{
  "model": "image diffusion model",
  "dataset": "retinal OCT scans (Kermany 2017)",
  "image_size": 64,
  "horizontal_flip": true,
  "objective": "epsilon",
  "mlp_ratio": 2,
  "num_experts": 8,
  "expert_mlp_ratio": 1,
  "patch_size": [8, 8],
  "orthogonalizer": "newton_schulz_5",
  "batch_size": 128,
  "lr_schedule": "step",
  "weight_decay": 0.008,
  "adamw_weight_decay_other_params": 0.05
}
Rows from block 3, named by matrix and row number. Each number is 128 + 24 x the weight over the matrix's rms, rounded and kept within 0 to 255. All counts start at 0. Numbers have three digits each.
# ada: adaLN modulation (shift, scale and gate of each sublayer stacked) (model.blocks.3.ada.weight, 768x128), inputs 0-63
ada.536:095136112097081143135121186114132156143147088048107133158076146128145129108088122163128106099127149176144139163181168108175131096104052083171116101103175094143098126114127117147081129126126074
ada.537:135138130117158113147131120157091053121129122103150186136179131143117118128134157128155137109136134126137136138160121163157112080107124132150160052187160151119140126121116103110148148173097150
ada.538:117139216129179141124078077099118165082154140102124111052157077161097088146138166219140147117141183090147131144130157104135117089177131130143131101182099181101111175125152079166160090093178132
ada.539:136084137156067122122184159115134103083118090085139161072114124086110161133102132156149117131157151094118140112115151075137112125053120047124094068174105129107118145142172075120161101184165171
ada.540:132098163146131165169146115138176136216058164091123108138142182073104037128086122086132082127096114163140141127151148154138146135113154056150108074118104075139081112119237208111170086129121112
ada.541:091112148176127133107099093127120125152130133137161120124131142172156178146085095201122141146103131070165113187183164103126105152134065084139169070155168138125136116109110064116125168186150136
ada.542:136111175141140173104101142132116166120121126095121189082120111092116100134153133118244128125117161083119154132130180184114101080133118190163069066202138098176135160109186154141075111139127185
ada.543:127125139148130141136121131139145116140138133133134134137144135126119138137104140146144133136120125128122153151147150131125106125158141122129130255143142134142126114132145137140126153157117142
ada.544:162093133119156162126138131143122076166086131132183145125186156100085077128107143185159104116129082139135111125111112069121105152067133117136144047184124119151171156147155134154113114123103081
ada.545:112096142132121131130129147151184153126092103098147143103116173141148131122129185145132121138126157192123123113131163104105077090097126096156126073186169151123092094162208132127105122081172177
ada.546:136088117150081131141164146165132135120094165142152072133135096120145102139130093124117215084019082190075139123142139090124146169194090188061128255076131147096094065090009135167124088103148109
ada.547:124113141101082183113099131148191156036145117194130104058131104119113146126118137129088175112108130146129122091178094083161105139172145161105142208083138109117140149132097120155155096115131081
ada.548:091152162160158148142165122160146116092124189142166128125104143164133119175155107131138154044114123132155189154106120095151116097102134175116127057122135122123140185151157119138140129182094164
ada.549:132144110164146088087096161133182071189108129152141207116114106135077036187118123168136120148106142158143096137144113107127124139155097080108130118154154153116114134142190171159176124109109098
ada.550:146153081182101139148115096130119121139123138149087153137072131126161139106132114082130130149169079177145190115088097134122122122157114129075152244145126128190148125109062142113115161157110161
ada.551:150169126106111128132118191147197111077155105117185132112146091149123178118129136133103139131141150114099128144151128100053110125156124078146121054134133121181192118136134126118170098158153157
ada.552:115219106122165169112190140155162105085139149156128147149133090114125068135131146087148138141136141165114122181175107108132137131092106103136121079154136051139154095194210118171138132109137206
ada.553:092126233145145192121154135155184175106101144119151126119154126129146118135141142172124181122063149118115121165162139059162141140150121118127094013160133091118133096145123107155126076084153160
ada.554:072105140112150155177139115170118188172135162100147094127128116150123063122075096156164082123185118132132119146158159045114089146161149124159150050173127081103162157165150125170162084069153139
ada.555:091152184104129233165137177060132109093208078069093148115227117081174118164157142158162139114111103187058114137188103097157042129116101096152147176076072147082116054068150136218133117120134137
ada.556:106097151105131122074206110104093134129140089104102110126146119127175159127114134134088180180178165178111098079115181124100117101132183139144151060128138156119111144136199104146047111166215115
ada.557:128129167133096144135092123071145087103128131114147121127181095226083071101049124141120158143119146098123123155151166110096125136123139137130114095120171118127121157110090110203155089208155202
ada.558:122115175147164121100138155145106061141201164086124122183074125083135134106157069088154106133166164135149104142138138163108138163087122127168116067158168143114119150119147099149152161132126153
ada.559:139120095125143131170146054110159121186031096124186119168119087145156187118126112153137105137139107188177136154053151073125102164137126170054144202110114208092100048119090151147178112137237160
ada.560:138171187125078152084146066103120140155132146120170185140132061130141144172162118134142166113114163163104138111117128097106119150171129100085194074156187131030121096142189136157182094076130172
ada.561:125105165083125079144100139140172139052092132101166117118107151155131164114137153141115136150173147104095131133148149134163114076163133102095144092139135137088106191151239124126154091063111166
ada.562:177157198166081243142137081096133122125114143168132122068205105182103112158122116132142224147064070201113111157129080071157107162218097116111068233112171107097070091094170100121225100079197095
ada.563:108151146171151156102130093177161103129109182120134152109137137145094148114143115142101119126171114132120156146134176127136131133171123078139156081077175142116088142115222131167129126082181131
ada.564:126123162141129146071110097165111142126090158037102187114157069144074147184136147193122115068080132147127115084116132103157057141116132150106159087169125103110154068180187087210147097147155160
ada.565:115147142102125109112135089116099102090153138136123104131168175171105155118106111192164160113143168097144101098204158133102126148115145126154074129141144103115111083150121127136162134095111221
ada.566:148118151104122157146106146171136126148109180133135132129114073157142134122144080181107198141123153152091140164240162053131153162134156092056180080142142116145125100149162132123119146114155171
ada.567:107130181119187110115084114114151121171093164172151126150151149143178144132083179127159148092127169152118136132178191123098134131161151158154123101163173142112098145182253145119159136132171139
ada.568:126114132135080140138125165179146074159153083148181172140190158111129127122133144116104093126118156132117111142164130164122135113142104098153104100131122126097131148100154136124115147118104177
ada.569:080109220157113122108152127064232191138091135171125065157131139141162128197142097106125206118144131138145156178142105088072108091188059117153077172089100110082084162115140080201113109151152137
ada.570:163173144164145088071117117138145101131138118093179161147153129166097121132099174093176192097091112161121098144196085128111104060091122090075122095154161131112109135131194162077154165119115133
ada.571:124109151137107080080126173112078106138113143121113127125186134134107137105086136147133135113107167117109128154153152095107115117077141131143149066178148134126133096160166108158095126136189124
ada.572:103142131104127179141045211162099095098129098105108149137143156151110133127155100133224105139126098097150155178163121118155141127156119132154084104092120141212141159161132055160169186128119147
ada.573:114112167128147163181159150148109120136104112128110137161161150110121121138129131148152144090149132143129102134159162106131092099110124122177129025189111082179109124127162147152100100144126097
ada.574:146102152156128147127116076097162077125082095096140101157106099113099143090151141105166124164128139126108132116157110167160035097123147116123090052105106124170177148170122070145101158139116145
ada.575:178152170110141190144160098079141129166184043072142118175155104169093085105173174162181115127107081091119129116193137105169157099127083087129127060142123131146111141164166125167125131160132150
ada.576:186119139157138039118151127136108181166187153080094141124146103141114117153123118176130121079113135121213144154202179115092100138086170079142144060122150133157124135115094108158087095147121197
ada.577:146120094152114131123152133121097123120119121135060076125148149155126167109123081101129138177138112158119109082079070139125116135222131116101163255126119161117114148133021127069156174106073091
ada.578:135130161129072065109157159151110127111130116110132133135079133189144130142170082173116095111116062162082160138167121109126099137182142129159161069129148095145104112135141136137110162123129046
ada.579:133189227123118175140148133123222146072072112149175127142122029178124186149160106100108203175057092204113152095146139079103157109192122153070159152147063122055095060089111118206163034102154116
ada.580:091111164120131148175153071093131111141109099076090163118128123127143099164170139148166123143140097097141123086158177086160124078100077129183070097140162115152121101121116167171070094104134130
ada.581:125116129131111162145189186199118083136132147135121098178099139163185063104088197081075161132171017174138093133100089133139156140128147097160131089131085119092142164115191194137185092135158128
ada.582:104122161096075124127106103137092172147085143101156180173139118117121112153110187169137116159070151101080154185151105082129111173126158096134137120059136150087147188150131161135123092084143157
ada.583:115157148141076147128175091100157195086114118163127068123145101133209135147117099134088160153110111179139167110146170110149145102172147171112131117148144144101092189117131141145126077079100139
ada.584:184153171158140149134115097149135162079165125114096070123171092085165074111140131140130142110122125147143145126131136098083088161173119131144136111099133144117137102155165167146041069106137107
ada.585:078132139109117102120124107147153117081134135132172136135149115132160161112124091136104108130142129144144116135176191161104150147165158041137094056115107118152141122166145096160104132111111126
ada.586:111184136160112116178141154113133122130173104100138127138126161124120173085118179157091144132114146089143145224111173149110130137110115136136142053118106092133170099138171125160163060169088105
ada.587:170134168121191111098115166167177113176097060126110160136098144082151139110053189130105101125153101070119101190147175053082116142127149133143099047108134125144084099116142123128119169127107159
ada.588:163111110156125175108156165144184122163104177149164133109121098135091161132100191120114123148140113183136119132177145130197124097086113101120114058144150162153127120141198090131082188108132089
ada.589:131156197108093133126102071132131195147062109119119101139147138162131114106156186151165120120134110205132148132161152125169059114138102139076116038042094074164128166148171137144131134112147179
ada.590:158137228177129152152145085118138136145146160109103101096140114081119163166098128149129171165065119153137106149125161063092105193165032165109136123133193091141132126179214150129194086062150072
ada.591:106142253178166161177170141150197131089102064122134114087140082142137140195119113163129119144031165119079100126209131042104118157248138174122122255147136148056076081131022112214143022063214144
ada.592:161152138106171108082068078164134104134125109133143117130150125101141064130081138143150087120147140089163172180151106118177153124148091049221099031141111109129144138178207151096135118121145114
ada.593:114113123093185149103135109075096138117103129154132130154104132137168156135107164216159124161124170129095100162110133083104100160099094112131145099131147155074171147079241112141087108113164178
ada.594:072143195120112107133104137150178163071131161130132149124131129125137094153062136136161163125135133174137120162087086142146103138164150146113154090154123145067158084150141177180118145091113098
ada.595:149124151184133107088089107199142113112089172094069124133110116120104144183102090147134126109092148150138120106135149142114103162102124161110111013141102160132111138107197142139143132105182089
ada.596:079114153093127126117140176117096068121127151097099151096144180164131112118103219150146127099127159137140146155122148113101108101106140089112071078120169076099160129162112151078154144184115136
ada.597:074092250100118189150156086137206183125097194086157102118137114156102122142110092135144182135113074219118164118122128118149183088233110167159132236087083160088085106137057117208164093125159132
ada.598:120161129095113128091085111146136122098118133132130179131113105154095130143068121140161168157143168096138112093133183114099075079118128108168137058106162156110116120073130106106124102126125119
ada.599:118080158119127175182138137164125104145130097152151117161116093164173146094106168089153095163120095137156166145139092151125104128143121121160171082126156098082092075104170122162123102135143061
ada.600:123083136141090136098131158151105140151131116119127094143140179124149136135118116197102110127116069099150118145199202152096093114072110116182124072140154149105144155138096120071140119153158143
ada.601:137138158166158143155126144108135144104145116118182139054152128122181153113136132140171119088104113171088089106143142124140119141159130117177160060132163097109087117167185134149142110155144140
ada.602:116129124130171125151159107162104135158135118146121140135149106154122165129168107075158109125139129174146166126133153122117096123140139147154163060136112079111111158203164140104145082137155117
ada.603:132129241100135157067150135153165188175108144112148053116133196179115119108119145100142145163144078161135129166146151105176103122125123144044165039089101126094110126170193147138154083111114208
ada.604:106172185130150123133151147134119112151137095172084145139147176177087137086141137191048115180086094118155172167196118067141119138114100181101136101102186118164055090087117127173075038149192115
ada.605:081158105145160126147188111109119121128157078112155134113169142129067133133156071098124139178099086134120133139116106141137125090096119075202167087173166104150127117147153096078106109204144137
ada.606:115119174119140178116153123116161132106091134145160068131132111115090179176107146111126175098145145116152171071131074080130063098218098172129123255145079119071072114119084068125180083085140147
ada.607:195135198109149115093122119129164096091135102131156152148152108127081137075153144147139149126059139127160115105156139153114134115193120149100070073139115128155151130145172111101136051115136140
ada.608:107099177117078117116127091117168098182102130110126142121148070182119133134119129159118102123143137129138131123133166138102123130122143124122079091150146131127127120188228146179139111147162118
ada.609:162139174150141130131097136070108065141094090159115163141130107124096126153084116117151204132136119101165138145128182144127057124135132100102106064188074113130140137110193092151138126143113114
ada.610:136133126147162138133146193076203116133152097081132171087171139153127142196097123137137096144132089153132113165147136177121125131113116144156070053161105180104143125148169177186097105097106100
ada.611:163152168189087138121150148173131158142197122094136143143142178119076076152123129161157125116085151106068176097133195100142119155112144157144154025166133108079126132131172168119142159097132103
ada.612:141140167115165101113139155144138133162155099167150148158149129136161145140183118099177144116180134163090144157146162107126087096123160120135094073116089160131091107150166153124118090131135134
ada.613:183112157126133199095093178104134085141114180110067068085125126133147081165112043080165090121095203125074012156146116126177188133167072189090101198109107172090075129017153121143161157070136115
ada.614:168134144082148130151101111091154192158122079096174153167098088105096082169149111128182090114113112130146169124150138122129113121102199070149126054100168093171120090103186162096122135132127139
ada.615:106120207106107140136112177143152130170191150114069149089116156131122188146109128177155101133107143187055119159174152148121095125046120093130113077193123144141116182098164160109097100150106120
ada.616:095133195143167120074096116163113098126112182094132133112103128111147097104103132199162120132139129179121102113149159123157200125084149105204146087135125111094144116179153119121129148193122121
ada.617:156091055185141161141118123090105118139132122125095102168102145160137127122119109108099122134082136157116114086073078135112148141217131121100141255111152172138102144115000146099123180138114140
ada.618:093130132141083109094138054117132124156110119134143100124136048100164107141083133108124145152159145152166138168126145113182142096159099114161126045114118143112150105116218116157151123104148161
ada.619:098140177166112168099136100111142134122116107146142139112180115158131118123100166105110136109126125176091153117137146130120132111195104148141168128129135120094118111129125115174116010070153130
ada.620:125156185152084175120121134103182214105088095118148097120137070145147099160184131173087170136067185187110192133209128058154092122198122111098117222188084136085093129126135117175121010067138149
ada.621:154103114141117143185117159133080115148117138140117068049094137154150123151084121139131205120165099114198115076187105061160104152232135151144144255163156198174090096152000132089119175062135101
ada.622:191128188102137113174116135173079137118141153152132063127146077100118135191121080106137170127059155189112163127200165144097121098150162142094129114160122154111094142114233138154171075097193106
ada.623:166159207158110156135111145143099100138166090117141174084124137135131148145100176127122127162126135069130101170200136069153099115116169097206107082125060123123168102105132108126171151138157139
ada.624:118109174163176154194128149127185145150147138109075113084164045123131143156090130132119149162103132209136107157232098084163072160186087166080066132141101148178069095138094148189140159082170130
ada.625:135135158165123114137117156090172122077138102085162112143140110116077148157082092127165121178172135103097049154174184140172121148192117055148151089072183076078108131184152122177107117098151142
ada.626:124115156167138107138136136118123091125124107125130100101098135133103045127089125114101073136158137135165163114161088077169096099168170081131161068193097108102139165129144122157131126163107148
ada.627:087084117111112168130133093125079072132124092099140122113118145163139142146135154162144191137158157151132131141165157139102120118120079160166166071111136131131158143128139125130132106126138211
ada.628:121148117148119153156158121127046103126104168112132181097144115141139121134140177137112156120157044115156140152134155127068105117085121133119162066111117092126143105188134111111082126137157157
ada.629:123152050084133135109086143093126159109131087132093124085110156160112115113125125084097100137177125136119148056087080160135141116164136114152145255084114159122114152124070135146163123190114073
ada.630:137111205121112152151157153140053074120062147172143138104153167131105169124160136190143166122105116172136134115146159093114097194151144115137138043140135147129107123147079131145116135156088065
ada.631:095179090144147155162130170123137129130168125141151146074142119140183146131107164158123185142053145086117094133192106117117058160157114140174114056190112155137102117158207152129115095141134098
ada.632:110120148133108115128148123113226092115119120155123177162165084154161128149124158140166155185106125131074122141094142147120174164101086113158141069131086061114149189090198143175119136124120112
ada.633:120120119148139164098126135172154181121075044158127132115108176125120158154103115166131117085095138150131112089147092084132101145158196130126103159097073166088135120105000144113122143137159098
ada.634:104151118105134125205123181142090073144111116143095119165175127141113091092127148172124110101131134118162157113142151077109070169097129079140113074243134061114147139149096128178114143126167125
ada.635:113108043143141103132115161119117148156118115107096094103135178113127139106163058127139060131146115125158170156098069152116102127112163169142147246069133151118170160112000133137085171160110066
ada.636:037116146077139137070089148141116114114186115080091107113100081096085126089136133111161156115123109148114136122159155104100143155134125129143138091079089117155083157144164159157056116151146158
ada.637:111139150149140077080128091151137164154171113127085153101146149217192088102102110127106167108111112145087129188171140144141101190138150124073183015186151106113144124071193162164146114111140163
ada.638:046090153149117188160140118151146131115090172171170112166172119133131138116201181065149100117146141152159148117138211119149096122094074122112092008171153125132091129116142103190113033162132162
ada.639:126104169104217125114166101080138130128140143167161098093122107144120147135131141056131102205145182161096155130165172185149123089071141120157152053155094074107114155156182170165083053137170119
ada.640:101141147100143107090129153118133119105113154111099160072169101137116129139105165138130136112100145161063120123166176132146105092095137129173099090160120098092109119158179135166108162189154090
ada.641:139131119110149143150121107097141129153141121146119142136114142132115146139154128107145131147131136129133139134133151135133107127129128130132130160128127130141125147125124147126108142117113110
ada.642:118114144091136107129111144133099130174137129130120111125146134161123152146125146128144128132134099096101125132141150137130137131129130118158121189099123151100094147124116115116107135149136096
ada.643:115116134119119121139125097130143133126126130131095131123101114129139129128116125117127123109134140147144135098114135124125128133128110132134136166112101141139127138121111149114105126141123131
ada.644:126119113124163136106108108139156122133112107094138171114160079125155120108134110131125128121111114147169138130126152133183117112139155116124082142116152113090140111098041139136143106130129121
ada.645:111157129134122115116119143128145123115098125125130131107135126107143159108090146122120124145130109113130127143126131132120139138123125136117113176128120130141125120144129130144124142158109131
ada.646:142100168119120138146100101131106132137100140086118120123126132136081100109145149143114156108120121093100146115100140163130118145150157186138181111140138124105123114123090128118121068103152144
ada.647:145133134138119126123130130131130130126129125138120111116131120140117098133144102109110123131153125117133128129134138153140130126125105117137140163139130114126132129119140126122114145121143151
ada.648:120127151132136108122125113102120094122133143113114123125129111139139138143130130125114141152133139134122136135147111104121127136119125111142131085121122151141160132120136124137116154118127119
ada.649:156149201126119137111102124104133116127129140106159103082139099138112136125136095114142127080120139089128140134108130071138157147148161124118143124122115176100073062128112108150112062057147108
ada.650:105125109126128127104139130147111112152132135116125110138114117135137147143149126145136130126107137102129124127154145106136150148123104142120125091113107125148120116140134142139133113086129106
ada.651:124141128109127127135130120091128124132127135123135146118149105119119131150124125130117125106127128117137116108150147105121120122114118129110141076136132151131135112096114118121120128130139143
ada.652:126125132127109126137101134116134139124118145140113146108125145131136111122135151129122119131128088124118122136086117132156116118133127123135130160133139118134124139134110139134114126142144101
ada.653:113118131119129133108132160118159121132121117125161179138121117157114144147139128113130146150144132089098125149116149176107086146099131106131118109175132119144099138156148141132129144153156161
ada.654:096123147143138134144117101124133113149121109117118134121145130125129135122103133144123125125138142135125140123133130118125123132124139135123131101129123127146126136106113122122128113124114122
ada.655:112134130127118128120138130116119120133147137129130139114140126148149129121119121118124120118111130120110129146117138119132121110127144128128120095131122130154131101139105127132116109129137128
ada.656:129129115135120117132113136127137127134124141126109141129099133131122117142148125125111124131137123122119112135134131135094120113133126120131138170135125142140120118120144116135114136102112126
ada.657:136134117118132140126139110109154121121113116126123132104136138105106133098131163133142122141139125130124118107130116170124105143139133128107148152121145143148153118125136139129128113124112123
ada.658:102131132122114118143108117123125125124127135117118135137157147107124136132135134137149125145130146123112118123135110144118116114145138119133127165118126127144115127135127138130121122143105114
ada.659:135136130115124131122130133133111132119135130129140134126137117118126136110143122109128121139127128128137129135104103147117140114137112120121134167143147120150138121118124127132123139129135125
ada.660:127154141126115104147138146155129140123112124132154148141148140114117154135145129131131151120134125123113150146139120097105141135115112145112139083110129133150110124142118148107137109120151121
ada.661:139132120127149131140127137124136110125133134118144126111127121122116123143122122137129144118122142122125133137114136136099142121162139130124109156099098128150128146093130154139141124118110125
ada.662:095152117140131136135117136151132140100145147167128090138151105166152151114131086128115144108101124126149130132139151152125139125146109134083101131117135154121105158116079119139161116132184136
ada.663:151147129102131133144139119142125136124121131127144145105123126123137135142143129139113123121163121125116118127127121137136126125124138122125137173130130132123135130112122131118126126147129117
ada.664:114141118129141113139126119130122110129126134123123122117103130125123137128128115132134127134144100130145128133115135138131134117110130114128130158134137114131117141133137114130135125132117124
ada.665:108122110135126134116111115107166154132121131140129125140124116142149135128112126122091117129130138138138143140132122145128121127104134105132134107135133125109145161128119115128126120139139144
ada.666:143120113150112090135120092142078154164144118127132136094157131108138155134141151138138141128078116096156108124119148048144128136131168118129124111162147153104112104137134170122156113086132087
ada.667:146128126142147119128120112131123127133133119122109123118133126113130123126112111121118122129106128145142145112131146144120131152133129134114125156114138144127159136125134129122133123144138128
ada.668:132151155152117146130153102141131114132118104140142127116106139143149081143099111125120134120109113139138128135125138095148117137139135124156131071133135103127124130130128142163140116129112137
ada.669:116139142127118104095124126130144118134125110119148150110139128119137104146107142134152128120125108130115120100162135126129121121108135125110130098129122150131134117129120119102133135120132110
ada.670:125131117129130106130114111125128095130137124116134122123125117137134115124122108101124130149122120136143133109165124135119114118136136134177128149116136133140125122132147141131120133138108145
ada.671:133123132134130113153113126172109132136153139142107169136138143074115105133109162100133121159161094199165148107103117140115106085095146097122171110109110102162174102168255159115077160124139137
ada.672:114135127116131117126138118129143128127128125129080149131113128140138126096130118113116121130147128113116127124119131142121147154128128113107127157132109132122127126136132128127111121134117142
ada.673:141125125144143137117117123114119110127134148146128077128139140129130124156126126137100137143127119109138113122109109127134144112150154135124155160107106146148105148137146128132116147131125105
ada.674:133137166160109141117156118136142122115135120121152140130142113153124139126117141124108143148118144124130115124132145077132115166122107141124117042091122123120119103093130123137132092083151135
ada.675:115130137132132162144127085134120137150109096109131127167131120130122100102151143105155168103134147140082141141145164168118115121115112116178136131152168109168115146151161136152097140143134097
ada.676:128124137127115124113130132137129127132130111140130117132111127147138123120123141147127135119128125134135132127146146118134157127132141122124136084134133130141143104123135125139134143122126141
ada.677:146124103140141125120127132120117125116114128129117141088125109120112098126121118122152140135122125109127112121114110138109130126159133110127143173116131112138142128148147133113116136148136124
ada.678:116133095119104104131113152138109097135147133132146140152083160073129121129143164100134114113165088149142121151104115124119157139087114104127077088114153099168145151144223133151089178169103138
ada.679:123127134120155142126117115116120119129110130108150145113136127115133114137118121127123137123125152122132131141127111103114143129107130127119093103104129134131127110123124124131120088117144128
ada.680:130144141165129126124152126132103134117123151143115128155129103120148113143140126094117117128088123154143112142119120091121128158118096133124129095107138119151143091108121133128111129134125145
ada.681:126131135135112157138114086116115129131143110160129129100153138120144153148150124150164163156116100137138133151108136165120145144143142157106115144138084130100128137123054113114116139145082130
ada.682:122137119143135139132124130153129135119147138140154117115125143129130133134106130136117134133124136115143116111145128115120124118141136128147128086107145106133137120131135137125126119116122128
ada.683:133115151141163128122143137135113098118132117132114157174135132125146158067160137158126124149124148145131111144133169123134195093109124170160152177058143116139172142105118145132130138188092165
ada.684:102156122094131136147136121129142118126125141133127144135131127119109120141126116130104142104130146140138123118105122116111112109124123152132122161138155121124112123109139125129132140129120109
ada.685:150144147116120120124135134124133149134118091149155122115110112149129119136112148137125137113096117129132150125130131104123143149130155120119112089137115124156128114151136132156139117099106135
ada.686:115105127130109143133147125120120130120136125116121136121141136096148119097139139119130126131130130133126127124134119121129133136133117117142144164124146153096146113130143126125133129138104121
ada.687:087128139125158160148102096113145119093104122126125115115140109190107072135132147128165152128141118061165118102126212154139076096121143132153131093142193088118108134171232077107129097140088153
ada.688:136135088129129127115146119138137124116129128137094157126127145144133132132138115134130111127111135112154112136133133126117135125147138131139131186143137150129136130119121126128113170160122151
ada.689:130144143139128124103134106136137119127109105105120162104123108104145131113128118138095141128122138143148159120127147134108123130132108133130105085127147116130158133116133120137159122124146129
ada.690:153148148101170136101163148122123120158160136110126120140104139128102157089117134112138153118136098104137156159149134150124120152080138147155121177159112153141125139169119096117106104172113119
ada.691:106134132134121130105122144134144098119128134111135123135175137133134107144146128134120140134111133107120127149120122111111144143132127119119144088116140123136106118109140136140125091127126109
ada.692:129137113128118138104114126146130144123132115123119135125134114138135127142117130133130123120119141152121116138154138114133138120129131132119133084136129122140133100114127124136138119107135131
ada.693:160135132123111142128119097082141144096118130128114160150148129149130149120131143135134094150133156139094152127121137114122111095135124132134128087119121102133095098073126143128123127098131108
ada.694:134132134104130138138119125155113136129111117124136136115130146114128151097126122137158128148138135122147112111136157104111119133119145146116156090112134139130133130123129115129128121113150141
ada.695:116129143128129121130137134136114146120138142134120134117117137141118151124126114115134124138146127120135135129116100147130121118121129109099131160121131134128119142120126136108124135135125135
ada.696:115101122137134132124147140137134127112132117127145131149121146114150114123134121141145147143147119138118123120140121121109120112143129134134143153111114128134138148118134109100117123127143117
ada.697:142139086128120123116124123100124120108125150126123164133124146153148136134148130108121132137147136136130117121157136145122114144121139112132123187131137127125128136150126108110134131140106102
ada.698:136132124131132142137134117130122121128124141123113122115121141140126130156132141121143137131095124109127107123129134150127127130109104121131129087125153120118114128143134126118135113134118133
ada.699:123123126122132159134123124116145113139137111107118099125125125127135091132125106112144127127127126101144124146118111129149136137133111104136120157116145139126129153128135113127146143125132139
ada.700:106143108139111131131094134138118128145112125158114111135106105143095141100131156144124142118153132118119142147150122142112144149136125135113125080140117138139127111131115112131140109095116128
ada.701:156123133122105126105137147132120134133126118112115130128125135122111116103129141124144132135107137137129113114121135099122148116141116125151130098147131121128115117106110116126136122123136102
ada.702:106132120147157138139141103132125116130122132120117105103129102114125130112120129113153137162134151104131137128106110132115104133127133138160157164104125137125109116149136134112129146134126119
ada.703:123110134117128121140129114113133119132141137115131115130117138116127132136125122133131116130129140150124109131116116145113126123142120113134113162122113140129141139117139129123117143138121132
ada.704:138149123142136127118121135122109118132136126117112151124114133129105119132118147135133125142132132143142130126133134134152111133131131128143132159125140137134115147106125115127143134145109147
ada.705:114147123113139134105124107127127133107077121147120159116179099143083168097119064162127165119134111064160102074088161111137134161160121159155143089153157122103080089125059128158152098038138173
ada.706:108131140113137141120144115137108134126102141125135143135136130128119121117136118118144135110128138120115115134144122114134131129124114137122117098127115117134113131152134152120140125110128162
ada.707:120119152121120099138112114127129169113097137141111134131131117157156103142113126123148136119135117139133131156138108115140109114150127147122132114145162161085110122119084105151139112093118160
ada.708:145132143116162142135139136136146113135115127122133128111093096128113092164111115133110128125103115116128122111137153115135128122130109135144130099116130099127127118119135141131139129131140155
ada.709:158134155146117130148154099142166122140166151139150103134133132133084081177122139097141118135075161118141125114108122147128121145125141129118131122127107114106109123143173149184113108167149134
ada.710:123122138116124126148136143150135149128112143131106115156112138128148154122126103149122112108125132121158138109121139100144125121123117119113145099122127120138129127142127129107129111151138163
ada.711:180153121126098148115113090099154141142108119145119138129135090088152069113112148133102083111165119122138129157151134154108107101079162104115126155128161143182134133128170111140145149208105136
ada.712:128139103101135161138115155126104089105156126147122146107109135114105104121154182125147132115165130099115120141111137123100141108142137115152104189122156153145151131118120148122118148136135141
ada.713:132145119120119112123136105145129154116127130122112128118129133139135130128109129126110134124116125122128141117159130132114141135118130133124128095143141127098148137148123111118121110142128120
ada.714:137115123141130117129104136112110136125138129121131131134137131155136121134133128116116130131114131133134130110123112128115118120140125137137130161108128124125133139126151125128123147129117156
ada.715:135145103130121138113130106125148174120115143139107133130133136146108124123129116127109116126098115133116103118106123151150145127131132114139132152145132136120131093144159123133124142131143139
ada.716:115109138135116140132147137110130116123132139122132111124133140147116112143147143143125112093124117132144132133137151110142139139118128135130126077125115132135133117126123130123139113121126136
ada.717:131127139148133127112148130152153126114146123132124118151122135132150134122133127117116118148141148137136131135151141128138140146123115125118105087133145125133137134127118149112133127129133147
ada.718:134107117118126132170108155133119163118128149130149116148135162129140154097133124109124115125175123117137122140104128170115117114105114140143118178136135092170157142129107155092163161134134111
ada.719:139110146177167148090117115110140118125114120142127104110142072201129133102102146157153164118110119087134107157169153134133115111186136088167168117144136164134133102127086111140132073102142120
ada.720:133133151118119111142106138139125105140132135108136132145153133091152144139127122137126124124112136126152124131132129118121131131134124167147125096125142123143133128110119121125136138140136134
ada.721:108107151133135130154142126125119123136127122128149128126111149112111136140118128136141138132129129109136145121110121120128127141121144132134134090136126130125111140110127125119129100135134125
ada.722:127142134142127130141120134127126130138107131117129126123129134137125134115132135112132118120147119133113130141137120148132136138118128140106131167133125137127123132115146138136114134132125116
ada.723:137112134143123129116128124133133131122109141125137138099140159123123128148127120115123132129125129114137123148141147098120127127127110115130137090121120114131103106104120114161132135129125121
ada.724:132126141126131109112126126119123121121139137120119126145118144125119126139114120085130101132152154109142128118132145156125137136165151145136135146123136152129121129116140133129117125153131116
ada.725:128126168143138157121114098152133122099072114144143124116157133158125144170109116135158120109104133124137105114124152095144168129136103145108126090157152130089101114115093118130184126114129112
ada.726:128138137132146110128132125130122135144143095106141125136127143124142139113120106165123132120115143127104140122121111113135140125136117139117105107160129114130117098118118112110123136125132141
ada.727:120126113112126140115121114152137129132133129125119114131125157119119140134141109123134103134133130144145133145113121158130125121141150134127112172121141126116106129108140119133112128121124138
ada.728:131170102120125133138130127137096132127113125144149144112164145136142131129130125131128123100132120135114143127145134110120131154141126144117123102111134120128120135131110150136126144145143116
ada.729:139136139121147117144109141144150135143107097127102115142116124150126113114123139129126125134112139122107140127118135137116121110124144107123154161130132130133112135131129142142120141147133137